{
  "arch": "quartznet",
  "model": "audio frame classifier",
  "dataset": "synthesized solo parts of chorales (CocoChorales)",
  "train_examples": 39062,
  "gain_aug_db": 6,
  "time_shift_ms": 50,
  "n_mels": 64,
  "hop_length": 160,
  "input": "mfcc",
  "spec_augment": false,
  "win_length": 512,
  "num_classes": 73,
  "output_stride": 4,
  "norm": "batchnorm",
  "hidden_act": "leaky_relu",
  "depths": [3, 3, 3],
  "kernel_size": 11,
  "stem": "single",
  "widths": [192, 240, 288],
  "init": "torch_default",
  "residual_init": "zero_last",
  "optimizer": "adamw",
  "learning_rate": 0.0032,
  "beta1": 0.85,
  "beta2": 0.95,
  "eps": 1e-06,
  "ema_decay": 0.999,
  "max_steps": 19900,
  "batch_size": 64,
  "epochs": 32.6,
  "lr_schedule": "cosine",
  "final_lr_fraction": 0,
  "warmup_steps": 590,
  "weight_decay": 0.0
}
Rows from block 3, named by matrix and row number. Each number is 128 + 24 x the weight over the matrix's rms, rounded and kept within 0 to 255. All counts start at 0.
# short0: shortcut pointwise conv, stride 2 (model.blocks.3.short.0.weight, 240x192x1), inputs 96-191
short0.101 [106 133 118  99 110 125 105 135 128  75  59 134 138 129 123 102 110 102 144 139  93  86 109 125 115 123 120 112 127 111  98 112 116 126 112 106 127 139  80 131 102 132  83 133  89 127 112  89 113 108 119 109 138 142 124  87 126 110  77 127 135 106 107 104 109 125 130 106 126 123  94  86 105  88  91  99 105 106 101  99 135 125 111 151 119 109 149 121 126 131  94 126 107  97 142  80]
short0.102 [ 77 109  75 120 118 140 161 115 136 108  89 111 130 128 126 151 131 161  64 127 133 115 178 148  93 133 143  95 106  70 103 125 129 146 102 120 155 128 105 120 136 113 121 101  78 133 133 160 138 153 141 158 124 145  96 118 142 133 100  88 150 133  81 110 147 124  74 122 177 140 136 136 112  71 114 142 128 129 112  68 144 141 116 112 154 111 117 142 132  92 118 114 141 142 105 134]
short0.103 [155  94 135  84  82 139 155 124  76  90 146 158 149 160 138 114 117 154 128 144 158 117 122 156 185 129  89 115 125 145 151 133 153 128 121 113 171 134  81 100 126 155 131  91 139 108 137 131 137 110 132  59 114 124  93 143 118 129  82  85 129 145 143 118 132 136 137 120 117 120 135 100 132 117 104 114  77 130 109 107 137  86 110 105 105 104 145 137 111  79 108 113 113 139 141  82]
short0.104 [115 178  79 115 138 116 134 116 101 114 129 125 146 113 114 109 144 119 125  94 122 133 176 109 141 106 115 109 140 115 138  91 131 173 116 114  75 121 116  92 137 138 143 133 117 138 135 132 140 128 156 125 137 100 128  15 106 151 108 131 135 100 142 131 126 115 115 133 176 132 137 151 103 122 129 116  66  88 120 157  80 143 153 111 146 135 152 147 121  52 139 110  94 124 151 143]
short0.105 [117 105 103  86 130 111  96 108  99  88  94 122 141 136 126 108 124 135 147 159 125 149 103 142 126 106 100  82 122 120  99 117 108 113 114 114 134 100  69 133 132  95 119 107  98  41 113 105 139 108  99 112 137  70 128 109 115 110  78  99 131 135  90 121 151 157 129  69 130 115 121 100 126  93 103 111 133 131 121 107 138  97 115 128 105 102 130 100 105 120  99 100  85 146 113  96]
short0.106 [100  87 125 115  80  88 162  89  97  76 136 127 142  99  97 112  99  82  95 117 133 142 123  71 128 141 121 109 152 123 138 110 132  90 115 114 102 120 126 146  94 129  92 165 112 122 111 139 147  82 140  94 107 107 101 133 110 126 104 136 119 106 126 136 139 118  97 116 108 133 164 141 120 125 106 111 115 123 143 110 121 106 113  88 105  69  91 112 122 149 130 131 137 102 155 154]
short0.107 [ 68 122 101  94 132 100 117 102 122  70 100 119 109  94 101 111  81 137 120 132 113 155 132 115  99 116  96 109 103 120 113 145  75 100 115 139 137 119  83  98 111  91 109  93  89  52 114  92 117 121 129 110 143 123 151 104 110  84  73  92 130 115  83 143 135 130 152  73 160  97  97 135 125 123 115 118 104 144 119 110 105  99  63 119 103  94 132 105 103 102 124 100 117 102  78 117]
short0.108 [143 166 135 153 177 163 113 122 138 132 137 125 112 128 139 132 107 133 132 131 131  95 139  86 118 119  73 163 108 149 116 141 128  94  98 118 146 122  98 146  89 123  99  93 117 128 146 142 114 125 136 146 112 120 132 118 147 124 102 148  83 169 120 156 105 132 139  99 153  83 127 101 137 119 158 103 134 106 122 140 117  94 117  93 133 135 183 100 141 120 117 121 135  91  99 114]
short0.109 [152 107 124 102 120  81 137  39 101 113 113 120 134 134 108 156 130  94 155 123 125 121 149  81 122 133  98 160 133 118  82  93  84 123 147 109 111 163 141 170 135 124 128 147 110 117  65 117 133 105 105 150 133 131 119 128 133 174 122  83 139 147 147 115 128 113  95 125 148 143 143 156 141 113 151 117 126 142 104 120 111  99 141 117 128 133 123 117 101 133 122 135 126 149 146 164]
short0.110 [104 125 131 123  92 141 124 138 136 130 122 155 133 127 125 113 138 183  87 144 133 104 102 131 140 126 137 101 101 112 109 126 149 140 118  83 146 120 125  83 118 114 111  93 101 116 154 107 120 137 127  77  95 132  95 138 107 111  96 117 115 113 129 108 103 110 119 107  65 135 158 127 163 114 141 106  68 147 100 116 125  90  95 119 138 119 139 150 123 142 130 119 100 119  93  57]
short0.111 [133  89 140 122 128 143 158 128  94 122 124 116 177 121 135 133 149 117 156 118 157 149  37 103 159 108 108 113  99 120 125 135 138 116 113 128 125 112  94 144 118 123 139 151 110 133 149  75 187 140 110 102 181 119 124 100 110 150 131  95 108 116 134  82 115 150 125 142  90 125 171 108 129 123 143 136 114 117 144 143 115 118 140 118 121 102  93 133 110 177 147 121  90 136 157 125]
short0.112 [111 161 107  93 147 134 114 118 177 105 148 143 118 152  96 110 135 101 102  92 116  85 104 138 130 109 142 130 142 121 126 130 145  81 144  76  88 118 143 121 149 151 134 109 107  66 129  81 136 140 140 142 127 141 131 118 113 118 109 121  81  95 131 120 128  81 139 151 159 130 109 124 143  88 127 113 105 126 122 107 124 127 141 151 153 104 122 123 140 119 104 115 103  96 155 135]
short0.113 [103 130 150 152 111  71 132 133 129 138 108 127 167 133 112 125 181  88 138 116 151 134 120 141 101 146  95 121 122 144  92  93 156 112 134  75 157  89 136 104 168 138 139 139 134 149  44 113 149 139 147 122 124 131 140 156 108 127 105 121 137 159 163 118 161 130 133 130 144 140 157 125 105 112 100  87 114  88 120 132 116 148 138 120 118 140 134 107 116 159  85 149 111 128 139 162]
short0.114 [133 144 136 157 141 140 124 146  97  94 127  91 142 129 154 138 143 137  97 150 126 138 101 144 124 156 126 122 139 119  75 127 136 132 110 102 163 113 140 131 127 120 119 132 123 134 113 118 118  86 111  88 156 126 114 163 169 140 123 144 142 140 117 134 128 142  66 133 100 123 109 138 117 141 112 101 148 148  85 147 131  90 168 149  93 116 117  93 135 126 113 146  87 134 151 121]
short0.115 [161  79 116 168 169 123 117  97 122  99 147 145  87 103 128 121 111  76 143 100 136 166 132 139 122 131 130 109 132 111 103 112 143 162 151  96 136 110 137 141 157 134 169 149 143 152  98  81 132  98 134 143  81 100  90 138 141 156 148 127 150 131 163  89 133 110 152 141  90 164 138 128 123  83 118 143 134 154 133 123  91 140 123 100 111 135 152 141 116 123 123 169 115 147 123  94]
short0.116 [169 153 125 140  87 141 146 138 106 148  71 123 121 168 109 124 125 148 161 146 164 107 130 125 143 100 102 138 100 134 136 113 141 153  92 114  97 156  95  91 128 182 109 146 123 133 160 161 171 117 150  96  84 118 152 117  58 159  97 150 130 104 164 134 145 139 123 136 159 149 144 126 115 101 131 133  83  88 144 124  88 139 160 134 184  98 145 131 107 107 137  98 107 116 188 130]
short0.117 [120  94 122 122 128 133 129 156 130 138 104 138 127 135 106 113 139 126 107 142 134  98  84 130  85 129 119 141 102 120 143 109 137 123 130  83 120 109 117 113 123 142  79  97 107 107  89 119 138 142 116 134 114 111 129 114 164 139 129 147 149 130 107 127 105 107  85 141 105 139 131 121 142 102 135 100 118 157 123 119 125 161 138 103 104  81 148 112 136 109  91 105  88 124 150 152]
short0.118 [121  64 131 154 117 156 118 110  93 116 161 120 111 107 161 117 130 125 121 126  84 110 135 136 111 160 108  96 127 151 129 123 113 107 128 113 191  99 150  56 171  95 141 141 130 126  88  95 161 104 102 109 136  82  97 140 123 162 136 107 164 139 152 136 136 167 123 103  89 151 128 142  68 129 121 123  75 150 138 127 147 113 121 164  94 159  88 134  94 129 116 164 121 134 119 140]
short0.119 [123 135 120 111 103 111 118 133 102 143 115  98 164 145 144 147 120 176 129 122  99 121  89 172 150 148 124 152 119 134 176 128 118  90 138 144 133 126 147 100 153 122  87 111 129 101 108 140 135  85 162  75 115 112 137 145 141 127 134 152 100 112 127 153  78 128 134  83 125 130 131 134 123 163 129  60 108 114 110 126 117 133 146 146 104  97 105 151  91 132 118  77  91 127 137 142]
short0.120 [ 87 119 101 125 137 111  98 109 131 142 144 135 113 103  97  95 120 134 130 135 124 156  96 140 145 110 152 107 123  65  97 131 106 133 114 119 121 139 130 114 102  93 170 158 131 132 120 107 126 133 116 117 173 119 152 107  89  84 104  81 116 118  82  97 132 114 128 132 124 134 128 111 133  96 127 158 156 122 130 137 118 108 110  62  82 127 118  95 106 122  64 159 104 100 116  79]
short0.121 [143 136  88 139  53 124 159 124 108 100 110 130  90 146 128 133 100 115 150  95 165 125 142 125 153 122 127 167 100 123 128  97 112 140 128 132 120 145 110 130 125 161 119 137 146 115 151 156 149 116 134 118 148  99 109 151 114  84 100 112  92 133 107 120 140 162 110 119 107 129 141 123 127 135 132 143  77 109 123 138  74 125 132 138 139  97 157 132  99 122 131  83 132 148 194 132]
short0.122 [134  88  73 157 121 142 140 127 107 131 144  62  95  76 165 141 114 152 145 120 144 135 149 144 120 139 133 145 114 132  72 125 102 146 127 106 119  82  86  95 168 123 187 138 118 127 110 129 135 105 122 121 167 105 129 148 107  68 122 130 133 142  94  99 128 194 129 111  79 147 135 125 104 161 131 125 124  79 149 174 152 102 142 133 111 132 118 126 121  68  80 126 117 142 159 159]
short0.123 [129 136 136  93 122 141 187 147 175 126 118 135 139 101 119 126 155 113  70  99 100 128 145  97  80  97 176 134 117 107 140 154 142 113  85 127 113 124 131 136  52 118  96 114  68 112 105 114 117 160 126 154 113 117 128 107  98 112 152 137 112  36 126  96 127  80 120 128 112 114 143 129 109 133 122 132 105 110 127 127  99 109 128 177 180 157 166 143 134 140 140 113 110 127  83 133]
short0.124 [161 125 147  72 125 138 134 107 119 113  77 141 115 145 101 134 120 134 140 116  94 167 137 101 150  89 107 125 130 152 104 121 127 180 125 106 116 149  78 207 118 131 122 117 108 105 106 158 114 146  76 185 115 136 124 136 103 153 133 136  72 127 136  96 129  78 156 149 150 128 104 126 152  69  86 132 151 130  91 126 108  79  95 143 154 137 107 137 129 151 147 132 126 114 106 129]
short0.125 [119 124 120 110 129 134 115 109 125  92  99 157 147 161 142 115 150 104 156  60 142 163 122 117 112  95  98 143  95 128  93 120 132 133 134 109  81 148 119 111 137 128 125  85 162 152 140 105 133 123 134 123 112 178 150 139 128 102 106 133  90 134 119 118 137 142 166 140 126 106 145 136 207 116  82 121  89 125 136 127 101 128 117 153 117 123 126 108 156 112 159 105  81 124 120  93]
short0.126 [155 119 142 127 115 114 139 149  61 111 152 144 124 131  56 113 103 119  93 165 118 162 137 109 170 127 131 122 141 133 101 133 121 142  99 144 118 143  84 150 124 120 158 112 124 140 109 129  93 134 118 115 141  86 102  96  98 149 131 120 122  65 136  96  78 106  75 117  94 145 120 121 118 131 153 121 146 112 128 124 110 103 125 128 154 137 183 149 102 121 103 148 165 105 102 120]
short0.127 [102 161 108 100  89 143  93 140  83 117 126 115 126 152  84 119 143 101 134 119 131 136 113 158 152 103 117 107 129 133 172 109 146  79 124 117 129 107 124  87 152 148 129 145 146 129 125 123 128 137 152 115 142 122 160 127 111  88  63 142 125 121 112 131 126  92 163 153 136 115 128 147 123 123 101 132 106 143 138 117 132 109 124 163 126  91 140 132 121  97 141 125 138 110 151  82]
short0.128 [114 104 113 130 115 125 168 121 126 125 123 124 151 162 133 148 136 145 136 130 131 119 108 100 116 114 122 131 121 121 136 125 145  92 110  92  91  84 119 117 130 118 117  66  98 171 131 147 116 131 156 144 110 144 101 116 167 103  95 125 160 132 122 114 118 122 111 142 113 121 150  97 135  83  81 107 140 136 142 126 142  93 115 100 120 108 141 103 150 141 109 108 114 104  81 128]
short0.129 [121 127 103 106 110 121 110 148 122  90  75 114 122 117 134  99 112 110 120 160 122  87 141 167 111 132  98 139 121 109 132 124 111  99  95 119 138 123  67 106 101 142  94 133 142 146 112  91  96 134 104 100 154 124 121 107 113 115  90 112 108 108 121 104 117 107 122 107 140 135  87 122  78 122 119 118 110 137 111  91 135 125 161 155 126 139 145 112  64 101 111 115 105  98 139 104]
short0.130 [ 99 144 107 146 127 145 154 101 167 107 136 131 137 104 156 145 127 153  92 131 129 107 138 134 123 108 136 122 131 131 120 150  89 147 112 121 149 139 122  99  80 103 108  94 142 134 130 148  92 141 130 114 117 152 125 131 153  95 127 138 134 103 126 127  99 153  89 142 121 112 135 122 151 151 103 126 115 103 119 138 123 101 105 141 141 113 103 138 161 109 121 120 137 117 107 114]
short0.131 [155 129 144 152 114 125 128 143 221 142 155 170 140 124 132 183 120 133 140 141 142 153 134 128 119 155 149 157 140 105 132 152 109 134 158 145 111 154 163 145 107 104 102 159 184 148 158 176 138 137 143 134 129 124 134 159 160 116 138 144 151 132 119 141 120 134 129 164 145 166 150 137 168 153 119 152 174 112 149 162 118 100 118 102 161 105 111 144 177 182 156 128 139 128 152 122]
short0.132 [ 97 145 134 106 137 120 140 122 121 100  86 173 127  84 119 138 137 121 140 132 137  95 118 132  48 124 139  88 128 122 117 133 144  75 140 112 123 101 129 129 104 147 143 122 105 132 117 113 133 128 104 118 103 123  66 137 156  98  94 132 143 116 115 172 131 118 116 112 152  89 155  67 117 104 117  91 159 146 109 120 141 101 108 125 110 101 185  90 151 151 124 118 112 114  88 105]
short0.133 [105 140 136 178 138 137 161 148 109 142 114  92 120 118 149 121 128 110 143  88 104 120  94 103 117 105 122 106 132 136 153 178 140 119 106 114 159  87 125 117 111 142 108  98 121 137 164 127 124 108  75 181 133 143 120  90 146 102 124 145 115  87  75  85 107 164 146 122 113 122 143 128 145 125 122 152 123 157 154 148  99 133 145 125 121 138 104 121 114  82 117 118  96 132 136 141]
short0.134 [121 108 145 120 120 112 137 127  40 104 131 165 106 129 112 111 106 112  99 153 124 135  93 191 164 119 141  89 119 142 139 154 134 109 102 138 136 111 140 141 145 114 128 111 129 133 125 136 130 150 146  77 132 146  69  76 145  77 145 152 149 111 127 130 142  98 110 138 124  89 138  79 108 112 126 131 147 102 146 154 143 140 149 135 106 116 121 138 135  78 101 120 127 135 117  98]
short0.135 [173 152 106  88 149 129 102  89 115  83 116 108 121 129 107 138  93 160 142 142 107 123  90 142 147 128  95  98 162 121 100 103 109 119 110 103  93  75 116 157 134  81 126 137 119 104 143 136 139 129 131 131 132 106 114 126 116 120  93  98  80 159 104 144 100  94  93 115 145 101 135 118 126  71 145  88 124 158  94 134 141 106 139 144 158 129 153 127 138 133 147 136 142 124 158 111]
short0.136 [ 93 126 113 140 113  94 140 130 151 165 166 114 142 135 150 103 138 125 101 120 114 104 110 171 125 146 128 127 150 159 180 107 106  71 133 138 148  90 150  99 167 114 131  61 122 124 144 111 104 121 151 121 122 142 116 126 140  69 152  98 134 102  93 130 141 140 113 107 115 127 123 144 103 138 112 103 138 105 108 135 118 162 139 121 131 137 111 162  66 104 126 119 128 119 104 171]
short0.137 [118 141 162 119 118 109 124 109  59  93 166 106 154 154 109 111  82 160 137 159 102 180 108 135 169  93 131 157 116 126 106 156 111 128 142 133 107 131  88 131 156 131 117 139 133  88 120 144 108 147 172  94 116 141 112 130 110 110 121 159 110 122 147 144  90 106 140 128 113 108  98 126 100 124 151 143 135 117 153 130 153 104 115 113 109 132 112 159 118 148 133 147 111 125 128 139]
short0.138 [123  92 162  98 172 135 167 139 121 129 132 138 103 133 116 110 125  85 117  79 124 150 104 118 133 146 148 132 127 126 129 161 135 116 103 118 114 121 123 102 122 174 108 132 110 114 102  86 135 111 122 132 122 122 122 170 150 117 157 148 133 123 123 122  81  88 152 116 105 145 144 103 131 139 115 131  85 163 144 120 108  75 124 129 149 142 167  80 151 121 137 126 118 139 114 135]
short0.139 [101 110 129  82 113 140 146 161  92 149  85 108 150  92 153 107 141 103 105 129 138 132 153 140 109 152 116 119 121 133 147 115 165 101  81 136 155 114 118 133 134 116 116  94 132 110  80 119 133 149 109  73 113 117 145 165 101 124 130 126 123 102 150 146 153 152 139  87 104 129 150 116  97 119  93 121 137 134  88 149 114 138 149 143 125 159 110  96 139 114 146 112 128 107  98  95]
short0.140 [116 153  82 150 128 126 127 116 106 125 113  95 125 104 129 132 107 105 143 104 126 134  90 160 113  82 120 105 128 129 170 135 113 153 115  92 132  94  99 146 124 133 127 137 115 153 158 129 134 121  39 135 130 144 109 111  98 115 139 147 146  95  87  93 125 152 128 131 115 119 124 109 117 137  96 164 156 131 137 111 119 142 161 131 123 143 103 116 156 135 127 100 119 132 146 130]
short0.141 [113 106 121 142 143 155 140 128 129 121 121 137  93 128 140 110 125 128  98 156 110 113 120 153  99  89 128  95 118  97 124 140  99 113 116 137 157 121 154 126  71 110  92 122 110 143 124  97 125 150 138 106 115 108  82  85 138  87 113 127 148  68 113 114  97  87 131 106 155 173 104 108  92  83  88 124 145 150 135 131 139 133 145 157 138 112  96  98  88 107 125 137 121 108 123  97]
short0.142 [146 116 148 142 103  69 130 144 110 134 153 140 139 152 107 134  95  90  85 163 119 132  69 123 134 123 149 100 141 102 128 106 117 102 138 121 112 102 164 168  67 136  87 144 116 104 136 121 109 140 122  77 120  95 123 156 138 127 134 133  74 135 138 128  83  65  76 114  76 160 118 107 133 136 137  96 162 134  91 108  98 128 114 123 134 107  68 116 108 179 129 134 109 115 131 125]
short0.143 [133 124 139 169 145 126 148 162 163 147 145 162 130 134 135 174 143 168 166 125 145 145 101 134 145 139 114 136 136 154 145 135 154 151 144  49 140 137 151 102 146 129 128 132 146  93 101 145 114 162 154 150  86 102 154 144 129 155 124 134 101 152 163 150 112 147 175 171 118 150 145 140 155 115 108 107 123 106 153 143 146  87 114 136 115 110 160 149 128 167 150 149 139 103 140 117]
short0.144 [132 115 137 123 133 118  96 153  49 117 129 128 153 115 106  97  95 114  90 143 134 141 129  85 143  98 160  98 149 114 143 115 135 108 146 107 110  98 148 139 107 154 121 125  99 100 100 156 102 116  98 118 122  64 116 105 122 140 115 138 111 132 128 106  95  68  84 125 110 123 116 156 138 101 128 152 115 147 144 157  95 132 108 131 105 135 159 133 110 114 146 165 110 123  97 120]
short0.145 [127 138 149 163 137 129 116 144 100 142 143  72 147 171 104 104 125 119  89 145 124 126  94 148 134 130 128  56 132 171 162 124 143 140 120 111 120  26 111 138 149 137 142 132 134 137 137 132 124 147 147 124 136 123 121 116 159 102 112 142 139 137  58 125 110 142 125 127 145  95 122 110  92 106 120 137 108 100 153 148 166 139 157 112 110 112 133 111  88 103 139 138 141 111 116 105]
short0.146 [136 119 138 126 122 155 173 128 108 113 100 154 159 124 131 128 155  86 156 104 158 102 116 116 157 118 125 127 124 133 136 122 145 120 135 128  98 130 103 116 129 134 146 103 107 142 132  96 176 141  68 109 160 144 135  54 143 133 142 108  98  81 152  57 148 130 105 132 129 100 138 142 123 132 140 163 107 140 132 165  98 139 154 148 142 110 102 134 112 106 123  93  11 116 173 127]
short0.147 [123 138 140 159 129  87 143 112 130 143 120  84 162 138 155 115 179  79 162 104  99 133  98 155 101 121 132 119 121 164  93 140 132 144 100 109 147 149 151 155 124 116 142  99 124 122 126 117 112 149 110 138  82 127 112 156 135 117 121 112  45 138 135  44 157 121 165 157 121 163 154 118 139 118  99 130 124 106 137 143  99 158 135 120 128 151 116 151 118  96 100 148  99 137 102 172]
short0.148 [ 84 128  77 107 153  96 139 108 150 126 138 145 107  89 145 125 120  95 111 100 132 110 160 161  99 108 137 104 145  73 163 115 114 124 141 111 113  83 143 116 128 116 143  97 127  89 132  86 132 117 125 171 134 127  72 151 158  44 160 121 140 115 111  96 129 142 140  93 121 148  98 119 112  98 120 115 115  97 121 115 131 140 119 130 118 142 105 140 150 105 121  83 139  95 114 149]
short0.149 [152 175 133 141 130 115 113  86  97 109  86  88 125 135 103 100  87 117 132 121 118 148 118 112  92 113 132  80 133 157 107 100 112 127 136 106  98 111 102 125 145 155 127 167 127 118  91 131 142 109 121 152 109  60 131 104 106 132 129 155  85 128 141 142 138 100 127 107 137 105  85 143 110  65 136 127 141 151 124 114 127 132 103  89 118  91 158 136 124 124  98 128  82  96 136 149]
short0.150 [162 142 161  92 112  72 138 118 126 102 102 148 108 160 142 152 116  73 128 142 140 126  98  91 136 117 133 144 153  97 164 116  84 149 143 133 131 151 134 175  75 136  74 121  88 101 116 134 110 131 123 112 120 136  74 141 139 156 145 148 113 103 140 137  84 123  90 117 118 142 130  73 154 128  99  92 154 124 120 163  86  69 146 120 141 121  82  75 131 144 146 109 117 117 118 130]
short0.151 [104 102 134  85 107  94 118  96  68 117 135 150 161  91 103 126 129 115 102 149 113 144 136 130 120  71 122  88 117 131 102  95  96 146 161 130 107  77 146 105 114 107 122 161 120 158  96 148 129 141 180 113 127 112 106  68 113 133 157 107 153 140 147 130 145 126  69 127 111 137 128 142 139 137 151 174 142 113 133 128 127 130 125  93 157 125 132 150 143 122 120 143 163 144 132 137]
short0.152 [145 114 106 121 157 113 130 128 150 116 123 148 129 140 143 144 141 131 124 126 109  81 124 100 117 124 142 137  97 117  88 147  76 105 103  84 119 105 112 145 101 105 144  78 109 124 183 141  89 116 116 179 120 137 123 144 151  87 130 123 119 139  69  97 151 133 138 123 103 101 144 156  99 107  97 101  99 120 148 143 132 107  94 104 151 124  97  70 156 111  85 116 104 133 117 147]
short0.153 [118 101  85 130  76 124 151 119 153 113 166 130 156 119 126 142 117 116 114  87  59 125 119 161 106 110 159 118 139 140 140 113  84 124 148 114 101 135 127  77 154 147  95 157 115 139 139 117 161 146 146 101 134 107 134 110 114 140 127  74 119  79 123 128 131 120 148  76  92  97 113 119 125 165 131 176 124 105 123  53 158 114 131 139 156 137  80 143 128 159 108  88 112 132 171 111]
short0.154 [160 113  78  89 121 121  69 109 123 104 117 137 102  88 134 137  81 129 103 136  77 108 132 127 150 103 124 143 124 145  83 127 105 168 144 143  95 143 114 120 115 104 143  99 120 106 155 122 124 118  47 149 146 123 137  89  91 116 148  84  85  76 115  58 150 124 152 145 120 162  51 126 132 114 126 166 115 124 108 121 121 137 128 145 125 146  99 129 101  98  95 114 112 123 151  50]
short0.155 [130 166 134 185 187 164 137 118  97 112 160  97 120 116 144 127 130 157 126 152  97 138 103 126 152 125 122  72 144 117 113 166  93 152 108 125 148 135 115 145 132 102 132 124 141 149 151 118 133 132 113 128 143 103 139 101  91 146 121 115  91 119  95 129 109 143 171 112 123 129 114 121 161  88 113 136 137 171 131 137 138  80 121 120 105 121 115 126 139 127 108 156 110 138 120 125]
short0.156 [ 89 135 132 136 126 119 122 143 127 129 127  95 103 154 162 105 159 119 112 114  97 137 108 132 128 105 116  86 126 124 156 152 124 124  81 119 184 128 131 145 107 118  67 131 110 101 131 111 125 160  96 132 148 133 140 134 118 174 162 135 127  99 140 130 132 128 112 122 133 104 136 169 143 125 113 153 118 147 124 114  96 142 156 108 125 132  64 123 155 134 135 134 134 141 142 133]
short0.157 [103 144 108 112 153 123 153  54 137  85 148 116 134 135  61 144 124 120  83 113  97  76 147 156 109 150 126 124 116 149  97 134 129  93  95 116  99 144 122 140 119 129 112 159 128  99 128 126 128 135 140 153 167 114 132 112 110 155 130 107 143 112  95 141 136  92  86 105 145 108 119 129  88 150 139 119  75 105 141 105 153 131 146 136 126 120 138 158 128 127 106 112 141 121 145 162]
short0.158 [109 133 160  96 104 119  89 133  90 126 128 137 144 128  78 118 117 117 125 129  98 155  70 132 116 122 110 107 115 156 148 111 149  99 136 132 104 101 119 125 104 123 126 170 116  71 117 152 138 153 146 103  62 108 139 138 111 126 150 162  94 153 129 135  97  70 138 117 125 104 120  96 161 105 124 143 142 147 154 143 144 108  91  89 143  89 117 129 125 174 159 169 164 104  85  70]
short0.159 [137 121 100 109 137  82 134 105 133  87 146 167  89  94 122 140  60 116  70 123  99 136  97 137 135 107 146  97 143 120 139 119 121 104 131  86 144  82 118 150  89 117  77 150 123 114 132  91 124 126 105 140 145 114  75 130 134  74 141 125 129 102  93 100  72 102 122  95 135 107 116 114 136 140 133 133 160 122 149 115 130 101 129 121 139 113 111 126 124 145 122 123 145 138 127 115]
short0.160 [121 113 145 120 115 140  90 126 126 143 146 139 154 136 110 113 171  93 156 137 138 150 140 165  81 167 151 103 113 156 120 114 137 111  78 115 150 140 115 143 122 132 147 121 128 136 107 133  81 168 174 142 127 126 118 155 127 107 126 128 115 166 144 125 151 119 153 152 121 152 111 107  90 111  97 111 150  88 144 117 151 174 122 107 137 164 130 135 114  71 114 121 138  99 102 157]
short0.161 [ 96 130  97 132 140 114  91 116  81 119 118  96  90 120 153 134 140 110 126 148  70 101 132  99 138 137  97  82 127 164 158 143 112 123 106 120 149  83 140 118 128 115 150 143 149 108  95  88 123 149 139 122 124 129 138 127 110 145 106 121 145 132 123 122 149 131 141 130 143 136  69 114  72 105 109 144 169 120 128 106 138  98 151 128 120 133 112 117 131 106 111 157 151 140 108 127]
short0.162 [103 113 136 121 136 128 118 139 110 106 120 121 129 115 156 134 128 116 124 134  73  93 140 131 118 116 110 137 133 102 123 128 134  92 109  94 167  76 115 106  86 110 108  89 119  94 121  96  85  89  96 117 113 124  73  92 113 118 105 129 140 121 121  92 126 144 126 131  64 146 105 118  75  99  66 102 122 107  72  85 101 145 137 139  96 120 110  99  96  82 109 134 147 140 109  77]
short0.163 [125  95 157 134 130 146 150 150 111 130 153 127 110 129 113 132 113 147 125 139 123 183 114 123 176 122 109 117 145 118 124 164 165 128 124 118 134 136 107 110 139 131 133 129 148 163 119 146 124 108 121  61 140 102 148 134 100 140  99 126 106 137  71 108  86 113 160 108 121 128 100  91 153 116 137 138 127 122 152 137 148  92 130 106 102 110 137 127 113 129 118 138 151 119 100  69]
short0.164 [106 132 130 179  99 113 107 171 104 123 134 106 159 156 144  92 136 140 126 126 150 135  94 101 130 122 130 120 129 119 147 141 132 114 133 125 171 109 133 119 143 143 112 128 143 116 146 130 147 133 168  89 158  85  86 131 109 125 118 153 126 130  94 135  91 144 122 118 110 143 148 132 138 105  71  95  98 112 137 149  91 135 169 145  54 128 118 129  89 131 116 121  95 113 151 153]
short0.165 [118  84 151 128 122 159 144 103 129 134 143 127  89 100 143 151 138 165 142 135 122  89 130 127 123 142  92 153 141  93 130 144  74 106 127 156 130 139 145 104  87  89  93 140 158 134 132 175 137  76 163 118 156 100  89 116 111 112  91 154 104 120  91 148 111  98  91 103 159 157 122 118 112 140 108 122 124 132 107 148 109 132 128 140 122 127  96 111 137 105 123 123 107 100 134  94]
short0.166 [119 123 113 127 112 110 133 131 134  59 117 127 143 110 119 125  99 134 135 154 108 123 113 150 125 130 142 112 153 112 144 139  89  98 136 141 146 123  91 115 114 129 107 128 105  84 104 104 141  86 130  92 161  66 141 127 135 118  50 127 142 125  68 136 102 111 118  80 164 137 116 114  95 132 100 102 119 140  99 115  77 105 135 133  86  84 115 123  83  94  93 125 114  89  88 120]
short0.167 [104 147 134 102 105 109 133 146 150  73 158 165 129 152 115 122 127 135 139  98 146 151 139 136 146 122 153 126 172 138 120 145 128 133 125  90 121 188 137 116 141 157 148 102 148 113 109 141  93 144 147 134 135  96 118 136  88 114 133 127 104 146 120 130 102 113 141 138 118 130 136 142  89 131 131 118  63 100 112 129  84 135 128  90 150 157 154 185 135 146 114 140 125 144 122 141]
short0.168 [102 117 131 119 127 118 135 106 122 102 114  92 121 128 112  87 109 111  97 170 105 122  96 130 116 132 118  85 117 107 110 104  70  99  91 123 138 103  79 140  98 117 107 146 133 129 126 118 127 111  97 112 127  52 133 129  88 143 105 134 113 123 110 136 119 121 145  80 171 159 128 131 109 112 102 123 146 128 111 116  94 111 145 102 101  99 124 136 110 138  89 126 121 159 102 117]
short0.169 [131 138  99  86 166 140  60 105 149 130 165 101 107 101 129 155  91 107 134  97  89  71 125 143 111 144 106 115 119 103 104  89 158 125 160  99 113 114 142 108 146 136 158 100 135  90 124 120 115  82  96 150 101 126 158 126 110 108 127 122 116 123 124 155 118 137 157 139 155 150  71 114 147  84 146 135 116 147 115 101 126 140 141 140 124 160 105  75 144  84 125 126 156 109 139 109]
short0.170 [ 91 158 118 102  47  99 135 101 125 127 136  70 150 143 159 116 126 147 148  69 114 112  99 150 107 136 153 143 159 141 114 132 115  76  97 126 116  86 149  78 152 123 113 130 132 126 146 103 135 174 138 104 114 124  89 135 117 124 119 130  95 104 183 134 132 125 135 113 115 126 148 159 158 127 126 127  82  84 161 130 140 149 107 107 166 153 130 177 105 157 118 104  93 137 147 202]